From a checkpoint of a small self-supervised image encoder.
Model: 7.35M parameters, 32-pixel images, arch gmlp, patch size [4, 4], layers 8, width 384.
Training: adamw at rate 0.0012, 26500 steps, batches of 256.
Data: trained on crops of objects in photos (Visual Genome), 61751 training examples, 109.9 epochs.
Rows from block 3 of a small self-supervised image encoder, named by matrix and row number. Rows with one number belong to one neuron. Each number is 128 + 24 x the weight over its row's rms, rounded and kept within 0 to 255. All counts start at 0. Numbers have three digits each. After the name is the row's rms in percent of the matrix's.
After each neuron's rows are labels from the 100 images, of 14848, where the neuron reaches its largest size: "colour at peak" is the nearest of a few named colours to the mean colour under the peak; "peak at" is the part of the image that holds the peak. Only what is clearly more common there than usual is listed. The data: crops of objects in photos (Visual Genome).
# u: gMLP up (value half) (model.blocks.3.mixer.u.weight, 576x384), inputs 77-153
# v: gMLP up (gate half) (model.blocks.3.mixer.v.weight, 576x384), inputs 77-153
# out: gMLP down (model.blocks.3.mixer.out.weight, 384x576, transposed), outputs 77-153

u.272 117:154090124139124137138102147152096125113098150051091133134114160113154110117115142096182149103140139101123116141121147125156109113112095139113156113105095102101136185128157165152113127134131149130132124149112112120118115084087152117
v.272 072:114128120096139124149147129102156122152123133133115144111141100144095135119130125108121122124112116133087117128151126103126142151091119114073106124117127110102094127102151133094148163098146111101081115109135091160069110115141145176
out.272 116:139155158119133097115115115107123114171112166127121135146157114140123156158145148133133110115142120137114142131135100111096099136121158124096115101142142140139194139114117114136146170138114138093169160099102114145116171120086137112
colour at peak: brown; black
peak at: top left

u.443 142:105119118130146108087147126111120126125139152098158132099103109138096134154162110133119098137148129110127138181116166107103169143097087133116167157145134079123121117132138162114088140156141138132119082147132170121103120122144124144
v.443 084:115132108141109134147141097118168172197174125122121084157116116107146103094098168113118145152127092150117119121116094098121149120111107101047101113122103119096131146139104144120148114118128102140089150118148143135121092116113130147
out.443 143:122163151123098118127094154139122134096130073155114126127120169134167135082098156136147146095119153091144129118142101173107117113187132141132140135115101156125118124143101095158165142132090114152099176123147102163141114149111139112
colour at peak: red
peak at: middle left

u.574 115:154130137153117124111142128149166117136152113121129123107148115092118111103115140149130113113106116136140103129139146110098129118114127139039122124116129132132139176101171142140153125174114149107118143100171106129131081135137103123
v.574 074:129138107140158137140113147117123188165166159121140099144120129136140124144096129145109117136116125136124136146127132134106126147080104156057138134123111127109166131130132151144124127132104138120067143134143147139112115107100118138
out.574 116:128142150131124088102115092124141080141113146143111135134137130152096160162130130117136170124109104121146135137155095127117167082126125121133116109175118107074163098135149107158120140104182080097052120132144125127130123111112137101
colour at peak: cyan
peak at: top left

u.422 085:153137114141095131170166131128128136146126134081125127193111110141105147110117130090114162109140124147138108124102126120158115130113098116070144103091097098102139110134109153109138123126124105097093119138150104129100136124122123147
v.422 109:075113150114149103129129164156158125075122086129139157124137164129142155121128127141151140135142196138079101127095134141136147121130155161155140133134182152123132101125134096171109105107125134167233121129109126122150136174155134096
out.422 080:165160095111127149111152122112127125119090100102150128131093182124072106128106113102136117113129126140100109147124093151108117141134117129157126114136139112111161111094112167141086129108161098114149127120170155115116137158140140194
colour at peak: grey
peak at: top right

u.337 083:109096099132135127132135139075146176179136139107135096143124090125134137110136137132100108173102117149154128138122124078132111142110104128066143115100120156136144122130130117107111122138088108091086180121146134150107115115130119123
v.337 098:163122133105123119154128136115171127125133115123124130116162164094148110167118106175155103110161153126107109139120090091069143119113133150117151117141147142074132160115123128171154146136107144172141155102168135128141093153108118106
out.337 074:135104163136086111103084153089158143090068080099128153103116153130121160104117134124106145168138180098133100121105108102100159154133120154133156153099169192133119142139147161129133122093106128170173137104143128137103156138167132119
colour at peak: white
peak at: top left

u.201 120:152124188144171130147179112101127107144133143128092116168116127132183136094142120145140127113143111116127165120158130143124095111076139113120130098128073085138113120152089157108110147126132116141107156141129141134093106136112069153
v.201 083:173122096150137136128138105132141132183127111134128096169145131117150127141107123132098105125147103161150126127112134106104119149110120095061137106115094156107130164142132134124179155163094134145104163124161118109130116129114128117
out.201 130:115112077160134090124145153132141140132118146136112091101130101089141108121147146154116133180146144133129132118132175114140105109125110126101112124131094097151099151131137169128147070156098151120095138116121132120145068129126117110
colour at peak: grey
peak at: top left

u.339 125:130119164130104114158090148155117121134104133070091137113110118099169088106134133137171135148158128102104120114135137154153118104130092138116140082114141126103128156138127121142160115127107163121114156146125115124130116087083126109
v.339 086:142115109127159120110136130090132129132145142113111137144101098153116138137112139092087130110097122132115122126108110115088146149104113121083123129117120105109124141134133117118112133133125069139109123129110127141066135121119132158
out.339 132:144154108109136132145114113119158124160111156124105130145164103133095151139173182157123117121113086146120144128113098131143125111096182123123118142159125141189156109128090123135166140128106137103106130127126081129143147106105092106
colour at peak: black
peak at: top left; middle left

u.559 083:110126120109153116154120093127137105196135128137123115132137106136173145182144079117173137179100089147153100087125131098147130130102122102098101135152108150129152132154138107141136132127132144109066150146136104130104099122122116138
v.559 115:082119131130154117130151155159164109082108075132146163112135177118130151109135128145152149165147186141101120115095112134140151115138159143156124127128198142132119094117129107150127098112104130179215139115101141109137138177159129106
out.559 076:137127121137082141145130137133167123122089103114118110123123152121111143139125171142145132112174137115095117118131121163121134103094121120191134135133178119107149074112128150132140157110117107145141175140168116125107147117139092134
colour at peak: white; pink
peak at: top right

u.268 136:163101158101125093170148127131085108132108108105098127153121130091141131140110109085154107098118114117124142090193113177097097126100085115130128087150127098121110104145105145117094144119138133138123122140129163183065137137123085142
v.268 075:127119093149111082107123126107116127163147133101132122150132098145145116157087147079093121137133102146117095109120156113114146128107114120064142092135075122103127143141135149163123151137125137126050137134150130141097106098125116108
out.268 141:135131089133127111117100121108133167135127136154133101119129131141126119156131134171102118174112143131154143139116106121137097130147125116180116125143095115120115158091127154144158141136136146127121136082155144087175122141126126135
colour at peak: brown
peak at: top left; middle left

u.82 079:153169132142144123135099090126121172189188159129120069145155105128147126149129135146107153134134085121133147129148097099135104139110113104096139130122102124138147130107146151097121146149140131122047117147152150145129129101134117165
v.82 133:107087114103157088115140152136184103091103062135146132085151144090111143143117123186127129118134160115094111132140136134086109126098119155140109094129213164076105137126160131142119126112107141139177111083139137143121112174153120123
out.82 074:100109148161087108159132118120137132115120122145159138129141171163109144133113173124116177154170145149156131117139101113154130109140147114163153141096150126151147135133152143088126122095148124161148114126146149137158150155168155129
colour at peak: grey
peak at: bottom left

u.415 105:122165103101148105142068132099156113145170101148099134122144098143113113135137163105138112105124112118112138168150121078164143110111093135114102148150118077160116129142155103107125100108156129130093152138118124119121118103145112117
v.415 083:116093080149134107118130121130163125159136117106135140162133099099139126128135154140106179170104111140134113112116113099157145130120106117060158155118124145113129142114163117140140106099102159137098172127170151126095073120122083119
out.415 101:104126128148157091090124137120142147099103127125136101139105164110124138080113149170097123145112135099144116137136152168112146157111087131147099119137145156058152110138118177102143128115156130097142118124105145168144154134144145159
colour at peak: grey
peak at: top left

u.207 082:160131130161154102110154095093112183189132139129169084121109085147142120127101098147109128160097098153123174121145145084108114140091116102095124104116105125151181136119103140098089124136125101083085158108164111131114121126105107145
v.207 129:159097122124084078166148152101141137115099124122166120136120148118142147161124105150097096101155134148152095104116149107148153139108120117138150130097122151123144112111118175106103125117106172132149133157162135153139144151167147111
out.207 094:116149148156109071123142107066155165137118096125150161157145125142134140153138076106102129176118112150133103127166115131129150124133137093133103152141172133156173092133127133118141150118175116116153131127125128152141135139160093116
colour at peak: white
peak at: top right

u.493 121:139125150186131122109120153138122157116134152105148151150117121135144123141115148125100106141146145122143147169107166096078138144110126146095144114137115120124118145144127135120168119196136159129137168133104112151124127127105138113
v.493 077:161136131088141091129124112051098105179129118121097129132111137145125122129110148103130087115104121144118079112118175135143127136085104137101101127134113171120124125165094124127099134115154139129085141115162143137084084114161101151
out.493 112:134124113164122098114115130132085154154114108124124118135157148154126143133140077102134140146158115140130126131132150096112121134134123144073122127114128168116129133141144090168121090200132176127166123146095064158137108108127179109
colour at peak: black
peak at: top left

u.43 133:139113118101113129120152137111108112131122126094136136129112088116122122124148119129120118163125133124120165115127139100139108135109106139063120093092161152103132152148153097138107113124123111113125157118153121126083116113145112136
v.43 074:116116100114125129164133128128149137187150146081121123131131085101151113130117115126134159132106077134124116156146125101111139135088102120088137120141133124143151100118125123128134159137099097108049121143141119129098100093079130113
out.43 118:118135103119131123149143121142142144097086084127133165105159153116084151102155113118114138148137123078106127133160089128182133129106122180158157153145184097164074073118153175118133114128143124150061089143135135130169140136144124112
colour at peak: black
peak at: top left

u.50 087:136136142165160140118106130123150171145135138114138141126112121111156106136114138141108153134138098106133124133140093113123132115124090127070114138136091097102133124141180133091095121119134123123080144142154153138127089140102096166
v.50 076:099095125110112121185093113133119161174182167107094124130121110117152109144149127139145133121120097112117114129139134114144113128085112118060149106113124126082129142142169129145119134125138132112089143144156143146071106107092123127
out.50 070:164171161180181138109143089117081133144124112140144145150133159103151140089118130147137154148135114133104173120127127109098108152096124140152126120116116123142169166113114133137110122177110098118151169105140113124117110154102121155
colour at peak: grey
peak at: bottom left

u.210 100:110102155076145116158154125120125124147115151099116149111091104140105089117101098098165139135072123127133161156163132093107144140134076128096098101122138129114134150157158074121157142119132105117104133121168093157087128109144136148
v.210 077:120110095125172136099111127120132161157111169124142112137097132132161093146119105114131145171055124147134155159150154080126124122103067124065126116145127149124159142142132087140109129117123118104100171168130141140127106115088127123
out.210 089:175117066135122162127102152125072152123123111107119131136133146138134118112124155159110125152104132137118153144116131094103094113148162151102142104124113169157117180156117123158115115155091157135139161107137114098121126125100169100
colour at peak: black
peak at: top left

u.256 120:176071135158141095120138114175143155138150118115134110117146114084128108117083116142115099107116131134146111118128168104097110135094108135045130094108154151104142189127147162126186146141115148127124136115132111141145125119134090122
v.256 085:135125113105124110131113146132128153170145154083120112129128116125155107144130100125128123136119103120109122122147117103125136140112069124049130122137107127103126158104158136124104161116155125084049135125149158164094083130108146127
out.256 111:099116053147087124119081139145115078137130111168104105083139124125129136157163099151127141165114141123156155162131092109135132098207131138117117133135112134125101119118160105131095148165159124106116109091134138095124118132129162098
colour at peak: cyan
peak at: top left

u.520 089:149122138151117099093139116092135138188153113108156100131116133156141151129083133139116124127091105143103093110106124100112141177120102119069157149129136163087154139104124145143091131129125111121079150108164137182104118152132131116
v.520 120:078097139108111119165109113111160120164138139128102155121122096144132147154148166158132130138147124152114109129114103128186139142124149106109134137131145117142103114093157096161140131124094149134144146111145152139038143140136131129
out.520 082:091166158129104129157100124113173153083100105118130149123102181128154148146141111131163152155129144108159100141152100145122145132129101126146167166135147137084116108130141121128133132109160100157132117140136122141136127137115115129
colour at peak: pink; white
peak at: top right

u.236 077:133137153108156131127101107120111173195142184131146096168114081143132128154135122136152153122110103133143133142104155112107099155116078112093161133131100113130148161136077115117116125149146114113041113157112173144137102159137137140
v.236 070:116089110156132104133180145095157134136101103105147143138130108117174146177108091134110119112160126161172106093108112111132145113100116132091142124107146132106128126131182169149107108118102171151133148147126178132093166152141105126
out.236 087:120132139106097156103112118116147148111110105131108170122116113146097151118135141117114134170101165141127123107113109131155153131139101092181152158159119109167114130095128112145096115103117157169147168100148152110112128128127123127
colour at peak: grey
peak at: top left; middle left

u.188 106:146095109135118138084087149158094100117151106110089124084134151097114088110109123101138103113100139105134099115128159117125106129134103151120120129136134144095122150126173139144093141124128117114110128125144121129111079081121146129
v.188 082:178086132137114112106138143147107138138142146107138137095104097152154114121094173129104117111113138165146155132094162065121094160115112155051141108119126146129123211127155102152121140113105134124116155115141137097097131129130118112
out.188 107:160111135146126170100122120138134123133155153147110142113130163107172123107128164151137142157116120127135171123133132111139088109157155127084128126090106116171139138119149172151148168140066138138121144101125159090127133114090142112
colour at peak: black
peak at: top left; middle left

u.62 104:114121147089117116179087146141106124137099130079096142132105121105164104127147129131175133112139128125117126108156117138159121108133098129105144094100139125129126128133138084146151143093105146124101131161147111133115133080113121112
v.62 095:158137164115145123156149145124143144126142136089129156109122141112143115144131165141138113131143126121162123144134164100128133126110083147105140130108123112075106159168113109079125123131190147119083144104115124134117118136111116093
out.62 109:110168104107131135137126098132166096155135120121122139115154101150078179123174154145154156125141110130079138150117104116161149090096190112124101141141149116182134062120158111123131145093110129109089107131140124146128131120143111121
colour at peak: black
peak at: top left

u.489 101:140110103180161145135160138131123137148133136090149082158104117130147123129075144116103128134129112140154095144104139096094136127118089146086129102092123113107134169166146140098120114144118127120089141160125129107092167102142133138
v.489 068:133119147113118102133128138136136152153146097109134099117154126147119153132084103104160117131114122132142132119141124120121138140111120122067148110110128155139146109098171112143126121147128103124079141121187135131097105127107103111
out.489 079:128117135110145151129113144092167132092088130132110100147103174149117113149139098085126095168151165131126154098111114119098124124158084114170130102156108116104140108145092141098159103103160108146181130156113147130125124146129175152
colour at peak: red
peak at: top left; middle left

u.545 134:126079155121140125172078160154104155119107143080077158115088135121164077098112125122183163131137148107146107138111136132117109127113102156106144106113129140100107129163136113136121097112122125149132138134116124098120114101102135120
v.545 084:163101097153124175159122141132149135157130132134099129145126088139126128123126146155116148108112119128111124128093138150074107120126142136083156152126128124099112174120145120146170144138080139162102165125118114097064125118079146150
out.545 129:143094178135137121178097120117086129165121178118106160147141108124156135142139137139154115105137105141132141092129142152101095108090137132122154092121105150146154167152113136165159154177080136158150186139111075123132132112083151102
colour at peak: black
peak at: top left

u.6 128:124132131149145112121161114143152145137156150127108129139149103089159095146118149145097112143118106112102119148176126135139120118107125133114100107115138143141125150130157147127122158162101173117112133100146123127139079116118091140
v.6 070:142131090147126135142121119114127159192155145094134104144109142122146131123113143120139136138109112124135114131127111106113127151102083123046124133117118122096141146126138154142131140127110123110034165128159144154106109112127121143
out.6 134:136128186069075157154126128136126122145147140143121147140133084148146128105194128121155132185154111130124136130122112142178158126147113101116124153114130111156141100116098143093113118060132140119104136129123162120122135124134129108
colour at peak: brown
peak at: bottom left

u.24 094:166097140100159082158117116102128137160161165148101111142139081149144119161129105130142100096071116147138133146187141115109103141106100118083133113141106141130134142118126113101118151122133112089102150128150127164099103123105110110
v.24 071:134142109161085124126175139098142149136094121105163100140141179123127117134114140150119123129142128138127085141096116112094143150150136122108157122112140130077124116101120142133123115135117140140104133130142125126131121151155094123
out.24 080:138116107121108143083118125132184133108116089135140150151109105112122150118087186145088125131115134138099117153116138120142096099134113115159139126146126108122134152127160151130126161090131117156130180120137183085122120154093127168
colour at peak: white
peak at: top left

u.515 121:127098156144158186137127133143101131116134147104103139126116094096152119106101117140140187164112126121120141113095144138120089113139113132121083082130126118079097179152129147140146147133133101145117130099092150070116110126097143131
v.515 083:149149137122130132099114109105108129152183149114142107155137116155126132181102131116103097092121111133076121141164149066111097141114121124088118131132110120120160152117161101153076190136157125108093121129150130170125107112136103116
out.515 123:183097123121113115170084138133078127143149122125109133163118135130118098130133098094141141115135100119120155106102115063148104143118088152121126100118110152146129135137160138132162165114107145147132150126106137173137155105122163125
colour at peak: brown
peak at: top left; middle left

u.323 085:139126127118100116145119116136157127160140121094114112116126092109115086114105118105144137131088119132134104132132142096161138155083058130079122099110143118111162132114145158093092115113148109106071134111158143143071113100125119135
v.323 082:128129109121130144169169128140127131161143121121123096149111150117145095131110114130145147123156112158143120115122095121134144145146107114073125119116127116111135137102123114123157099129103160154102111144160138136112119142120109132
out.323 077:105126115165085069094099144108130102107115102119138110124128104157127169117142114123119124132138141155148133111136096102159154110135142125168171151153133097160171087121141161127078139094126107142154122135136181139094114156138195124
colour at peak: black
peak at: top left; bottom left

u.169 084:118147140104148117144134117160098149192185136104152100118148142127154140138110110132114108118113090152124118187141128098133154134075113110081119145121107108146137149135157093093147130111136133089064139123149165147098121145130128140
v.169 153:083095148118146137161145136118167129115089082126142153111131163140154135140139124136150115150155153163116099127082105128123142141124147126127125138110154161119114115124162076169168108115117162184173136135093120137124159179153127098
out.169 078:130138153112115121142151118157106146106119122108122151118130096131105143101109162095129148122131139108109110126160130123123166139068151167114160173118182109136146127141094112151123190159114136099114116115140136153132147089098091128
colour at peak: white; pink
peak at: top left

u.478 071:147141141115112120136123115132096161181158133117117114138148127120175125153111117139157143147132105134090109139126132096114111120122117124081137117111119111088136120103127142157132145146098123134052142112138148155119096124099134145
v.478 117:127030100142144118158125135135138136134132112122121122135126108129144112117142114173130120130139138138161112090099140106170106115103135141125091102121121136123111117123159154145116126147078169102147170118126128092098135126117116136
out.478 067:117149169148148113101151137129149089133147116141132109139128111118165154119137148146119118152161131097090197082139166119124118120141111137156090130149112107122152161134081136155140099133113115152142212112123165162097096148129110107
colour at peak: brown
peak at: top left

u.261 088:087107093089129163181128122116123151161142150120124104143132086138138122171156116108140146102111103124142109142146095111155067152112105121036109122112118099139109129126129102119122134109162134116099100136141124141085119145146129148
v.261 071:143104130138134127164107105152128175183157137101131120155111125099179101136097132134156131129117084142144131116148120107108122133109078108079132119126111122101163139118153130121121133129107100124074165147150156118107101109085116131
out.261 099:161142128109135128079156126114124129095131100110140110139136168112058138159134143119102117076139127087083129140155110155048094182093122170147104151144153169125137153131143160130142174135139084118157097098155101175166134127152093159
colour at peak: white; pink
peak at: top left; middle left

u.16 085:137151101168100081103148111136169147125143088121159110153138146142111142139074146132113144129108111140112096140136134095114143149062109107084163153120133140104130124133101132122120146136133099132091102134160131162119120158142114138
v.16 074:108092080116138132153151137137127157167135150084153103152125141095166144154122072111127127154144097150147144112146102128128124131099109113106110104101138120102150151111165148120151106142101109076070114157134094161113121137099135120
out.16 084:116186133120119129146120107104159139124106118140137153111130172118148123137099113117098126135142118082109112146113142152107128127083091116181122175157163170136146122157130138148127132110183134158147119132148148128138120108154123157
colour at peak: grey
peak at: top left; middle left

u.127 084:124124096147126104133089126107114190195135161123165069131107118115153113142112141132105127119109105135155135138126110120124106153122104112111133128095111108147135150114146165100132108126118116096062134135154124136131142133129145161
v.127 073:131113088144171071114131128135136141163158116133137084138126136135173098151108109138123129154131128136136094137106144105116114173108122138071104108126138171106117103119131101128136083177121146133113142117123153141137119160130099099
out.127 087:138131163142093136101118146120089153096117105103143152109122165123105115125083133112148138171153151105086102102125134134107097168112145184137150123094182149120134148110124133115113120113169127158166159091131152125097132149134101129
colour at peak: grey
peak at: top left

u.412 122:108093090138149082132138086132182166139122112155169100139130118091163142134133083149074109146080105120165132102157076134155110144099101103123099094123143158142171128134098153087120132087146127063113118105178148132120156158092080156
v.412 083:140138091124134122134129117083119160167149140106117106161113117142173120147123143120133134136112094118129132143140120100122110137104084110053131123133119111094146154126104130125131143121144128112058140130156142129118113132098112138
out.412 122:095150143116109093098113133114109148117134111150147174119131071150105123105146125149119141117131131120109120163147138108159141124089132146131134187145166127155102098123143103121106119119124081120094140151121097166089103145176130103
colour at peak: pink
peak at: top left; middle left

u.90 139:130141101085131178106140139109150108132138136119147108140119083134133113139133151129069116114097142112141137106124101132118119138173096128121092136139137122144138161119113096129105133098123129133118097126134126119148077163111080134
v.90 081:142154126117127108125106101132117144161168128122126113164086120131132131117104144129143130106100104125114159145142149113110130123082087122073149117143084082091150147128127127106099136111114095112070131142145133142100086130085113152
out.90 149:117124128139158115121130129093118087143128161118115108160156124180141108130166114113154138152142124155128134077111103115146161116131180131119106152123104100169167130126122093136128121157169125126130107157112095113144173087136137091
colour at peak: grey
peak at: top left; bottom left

u.479 111:118104137152114144104112143162098111130130087125114129088164118105140105116079129107164113119114126119105124131156161137085100113132072149106107095138162147094107172121168091135134130144121150149105135096100128164118128114136115128
v.479 088:129121083114169147128132117087164142119133149111144118122124121133116154172146158121092114104090134139153117151118108116111123145089096136065131147122108078126122163126161130118121163129122128113104131124115170142088127141128107143
out.479 118:176120103105114155132106108119158133128112120145116107151150133110119119126152166162112127141114134150161127144104096099134112099164177117111134148132096147155127132128170163144121159135104138125120170094149129078152132105126111125
colour at peak: black
peak at: top left

u.516 100:120115116114127137169080144118115111148131166103085142142116096142169107132145158107156106081134139125142124104149125135118122099117079139098133113153101100105119155164140109153134172135113141143097136162132132119111133089094108117
v.516 074:111110116124143131168139126100144161157122119094143088124128118117141126133108128122135143148111107126108111137133104092144120119086095107093120122120087114145120142100122124099139144119137151124072124109131150133103097140151114135
out.516 093:132121149122152148123191120093139129113098073102180119127119144139108124097097085112125161157098160132094133118101155106092142162123124127161127161096169164156141112143099143100094152086143129154162136106134132141115102159187152113
colour at peak: black
peak at: top left

u.95 080:113148108132138118112141120078126148162130141126168118116131133153128160156097118122108146159126113150119127132131111072154124145118112113095125132116125129125145117112151113108109085118152094124076142122113128189108103151127131112
v.95 060:133141102121142115143133124106105120136134153100135067178140101132139139140104125133114123108117126134108121100128134087085102150127126128066095090129107146076154141114117129141143158135136093131080154128124116149120128097129130101
out.95 078:120148120103083117162093156103129142075106089136148138086130174161115134155097151096109129116159159097112101167125122107094144135143105151154129113123140139098118145093161100106139127118158147166184113117122151167136139148142158122
colour at peak: pink
peak at: bottom left; middle left

u.69 082:116137126131134109127109114136082120154131129126113143101131134139143110155092142098165116089124106131098121169159162130122138138095099122075126139136117101119126131102150097111088142133127154128089119129129136148091120086142134141
v.69 073:097108091134120105150134130139137167141122153084156104157106088130155144158139122115130138126104113138110106107117126092158129150103123129101108130090112121104137138123148107154105146123141143109104151151124104148101114143131133113
out.69 080:106161139113118145129094106151093130158131131151157156132128139192110147119161157089102131160131104130113190138157083096175141114097140115167137125109120110158131087149160128106065129087156119119112121146166136141125122128110116133
colour at peak: black
peak at: middle left

u.453 081:175142134164135126124190103103128156245159129126202085146104124120131130130119126126123142106100075135110134156123118119133121165116121086100142166129116115099158130140103130116094135112159125113000137141150175158110134167150132157
v.453 081:092135150112161140164166118119139129155161118104136160143125110115171155142147120126120130175128119167118162144103154124125155109100127101095116127121150129124131139166129106114155127100119123147087175138117128115097083130112126117
out.453 148:100120139103083146135150147104155148101106080101140162140129144138150124093112159101125139163119169142137105133119143121161162139126117113181175169108161142170121119132128134084129159087125133169157162117145175097117133169158150126
colour at peak: grey
peak at: top left