{
  "dataset": "crops of objects in photos (Visual Genome)",
  "image_size": 32,
  "color_jitter": 0.6,
  "norm": "rmsnorm",
  "patch_size": [4, 4],
  "residual_init": "zero_last",
  "lr": 0.0012,
  "steps": 26500,
  "batch_size": 256,
  "lr_schedule": "cosine",
  "final_lr_fraction": 0.05,
  "warmup_steps": 790
}
Rows from block 4, named by matrix and row number. Rows with one number belong to one neuron. Each number is 128 + 32 x the weight over its row's rms, rounded and kept within 0 to 255. All counts start at 0. Numbers have three digits each. After the name is the row's rms in percent of the matrix's.
# u: gMLP up (value half) (model.blocks.4.mixer.u.weight, 576x384), inputs 96-191
# v: gMLP up (gate half) (model.blocks.4.mixer.v.weight, 576x384), inputs 96-191
# out: gMLP down (model.blocks.4.mixer.out.weight, 384x576, transposed), outputs 96-191
u.405 096:137107152148163191220101129168111098173102165121157171177050163165075122194126098110130130140112073154174091078098102174112065146089103114114131179156106174157096119117145154057185156099112132105098129084129112105123097130132160172110105135147110115180138082136116095083115173097093128152
u.406 104:147161080155128130089128151116100132102141142099181161138076113107064132118102146098032080134150116133127161070114095152118142149133065121125174059144130112123095112123100097191117165131125127087140130083115112151169158138116137154095150137104097147119147109191138110141186128145135143131
u.407 117:127136116116148139122161142156139100160105132149108110128142143125150140113151121116183127086204073152148105135079153091126142107127151124109143148099181149099203130097152120162148140072151142143117121143162118085115092210223165146170140152123155116201138158111092101115143127149126085085
u.408 081:134135098171108141167126090110142154112069097149178170149132120174126115090096097036093118119079094130126125169144147117115105201117108065000154152146156122138072065077126174131145129154094164105150181126156160177152166093128100099123107150167153142136115159138091069121099192126059158124
u.409 100:156159162082169145149125126147116096129113146103099163143093089173133098103155121132159197112064123167177113122158071104101109082169127135117163168154128135139075128175092152090159098145139105122147120134100171142145151145143116206111101154140124086068167097126152159194111129067116135101
u.410 086:148090136162112155129123142147171203137064116084143115136173128141153121099136126131094146132140148125176127167144153136158160114132192132121071133105181151173090111138154136100129153142114143126122119144170107168104108130084151088135127149199124146155172152102107126118120161113131091112
u.411 072:086137115135076131156097105144152180179190113130082092090108152108149142154148225160105143118171155093122063168135161122134156125143100167161119155090102122126123129176184113200141136067120121127099081144145128127164110149130111184107090121099118110138124165121153117152147098148123101177
u.412 128:163125119090115160142090114147126097113151123135121135187118110122109108177074156110126105170155115081112151128132105135148149202135135120114067069181161163190146122089136102193137142115140172099158127114143143119132150158116135065094184122137175106203066169161088095140107161147121139129
u.413 105:177100135124115175106136132074098112131138141134072124110117056095126082131132148110100126129120149122119184146206092174181130185167105141129111141127066129163130139161095101134153130137155170112196112130090093154073167095097059110064181092133166107116147125102116127167172093121137119098
v.405 088:100159143110130127078175080187204142081087147128101169142160093113118142094077083069166092105141142075137136135161163130101153116125101059070120136153140161113093082113152164107111128134088183108128121110108156109106132120136132120128131163157122146088066184127050103140115114160087127081
v.406 111:146156103144110128088136145158059144140155114105185133122108090094081159179106164105089099129137150154091240088122106139111155117128150138146135075125155110147129111156120071146062108166089129148134148120088100167130096172085097129120107156109111151124127070199109139136157103121124112104
v.407 143:161147188176140133165126108128165158152111128102104135114153092156119100101133131116105145126090142091152121144167068199136071206138166128117103158116059165098071102144126108068135106187151180127110168159131131173093129073061134117130140161108127153103119083117103122155096157060070134102
v.408 075:123078133135118129124178112140134126099058116159107149134144110155094122097109108037146102102096120110141108158151134134092106160167135095033109142147106155093085067085111154091131122101106203140141157124147178135121115110124171100124121146138164151147084151169050101182117161147104119093
v.409 115:097124098130105114091155083156111071116150089130120081137149166104082155119092179112139053149150097076090133165087151162167128148177149160152092123099143119067135144111122121163119132061137148196112106155117112127163137144130109083089174170077118173130127171153108149125125114130169172120
v.410 113:100100119075132119141123114070102103076131099130149121159140148112144141077103133138124125186081070127084109112114113076052165092216088119145116129104165119076091148148062149095149172108123118181131140118122144084174156107157132085146178132077130148159163149163140123168134107132198113101
v.411 106:096097137139161103122098089104099102105092086099108110116146148143174147102118106153110115143112117125173130098120131117087081121144097119096084121147087081121119135136069217169107095153185101169148076063133128148136149087220131135041155091117113153119192163109138165167092116148182164157
v.412 106:091133142158161178096130120121189098101118182151129133106127069145130153117115098100167122133105077106121150125108102111093143128128118087064152140158147150107072124116137158149174147146135148148109125108178150136159173133193073153125205131152092051178113139110124106090116113122052136142
v.413 123:125174134137152161185131103121107168133096142136144153117135114062173152147117045126149134125149139135103101131133136137187185134091138151109062112127114139154154155154147146083100147161156146122163153113153110116112064098134209085101145127193166140128109142129135115137115127203088072113
out.405 087:126154123107139083077181180127170148127146107129151101145153110121098119132163148155119102097105131106090153111143176082168108148109116125072073113171106156183087092147075138088105132092093186124123134141106115129125106110105179087149101101166188151109128171102122132100116113176142170121
out.406 097:110129101155076195160106074090127156091118108076181131139131070148115130155083103110131126123120101123126142101171096116126141124142146132122138109085242132074130149131068079082155129122177087110104119155090103158137106178105114142091139101135163146117099197111135141074159095159082088173
out.407 121:095112115103111109110169117195101147147134201148126115123091088153128148179122094115077122076123141143169176118072112141158121100102130112105118069123120085135151119115142117146143128081129109152172090105093127136139065181189174162121090095143144105129160149178142149123093053143102082174
out.408 080:179141102198119102129112130148096139115136129161137145182200170159083098138085064215192161144182103216140139107094143080193134129157156154151184140110191076119130162133134126155090050163147110093107155114186147166138117186140108093166171127114166132103165140129147153148182163102182075145
out.409 093:179098146147152162113132110101149099125100141099134108074131112168161107098098150094098123150095094143165133142148127095143137116151119143162133126130166129078135125136125107150181116117136092164143062077156099099157177142102077171130105189056161155112196075183154075136131163097176107129
out.410 082:199149091088142113132179074155072087145074130123136109122185105179027147116153126133098046104180179141166150188112093167121151161136100121139138121150111095067128115166095124104142097146128178090142103128160153138147164107093094160132117118095195143092117128127115084148157181108144187165
out.411 072:124147163142099105108154070175157092131112125096145108106159147125115166201109148096107112109148127074131164099110056141163109089114153127165135150126108166138155097147142135092088126082126143061099137157042087121132087168082141123101157135122151135133060119084099065145116077115101176118
out.412 127:130109145134112111123131109141134118080105142096102150115190072112123144091177153073173111111133190097118148155131059166093138085091152078119140123150092115094107119137140106087093118181089106132069164141112143095088083072156040138165118111151106151067114083133065145107189127118114175138
out.413 102:149107146123115149111068130135131132128181107166093124191132108098142108144104148083147107172133122126130126113149127120125102129146091089135110135156097171123099081074176113202102143082174159146104110105100099120123137114142092059087143142059174157159073114124127121087092142096094132126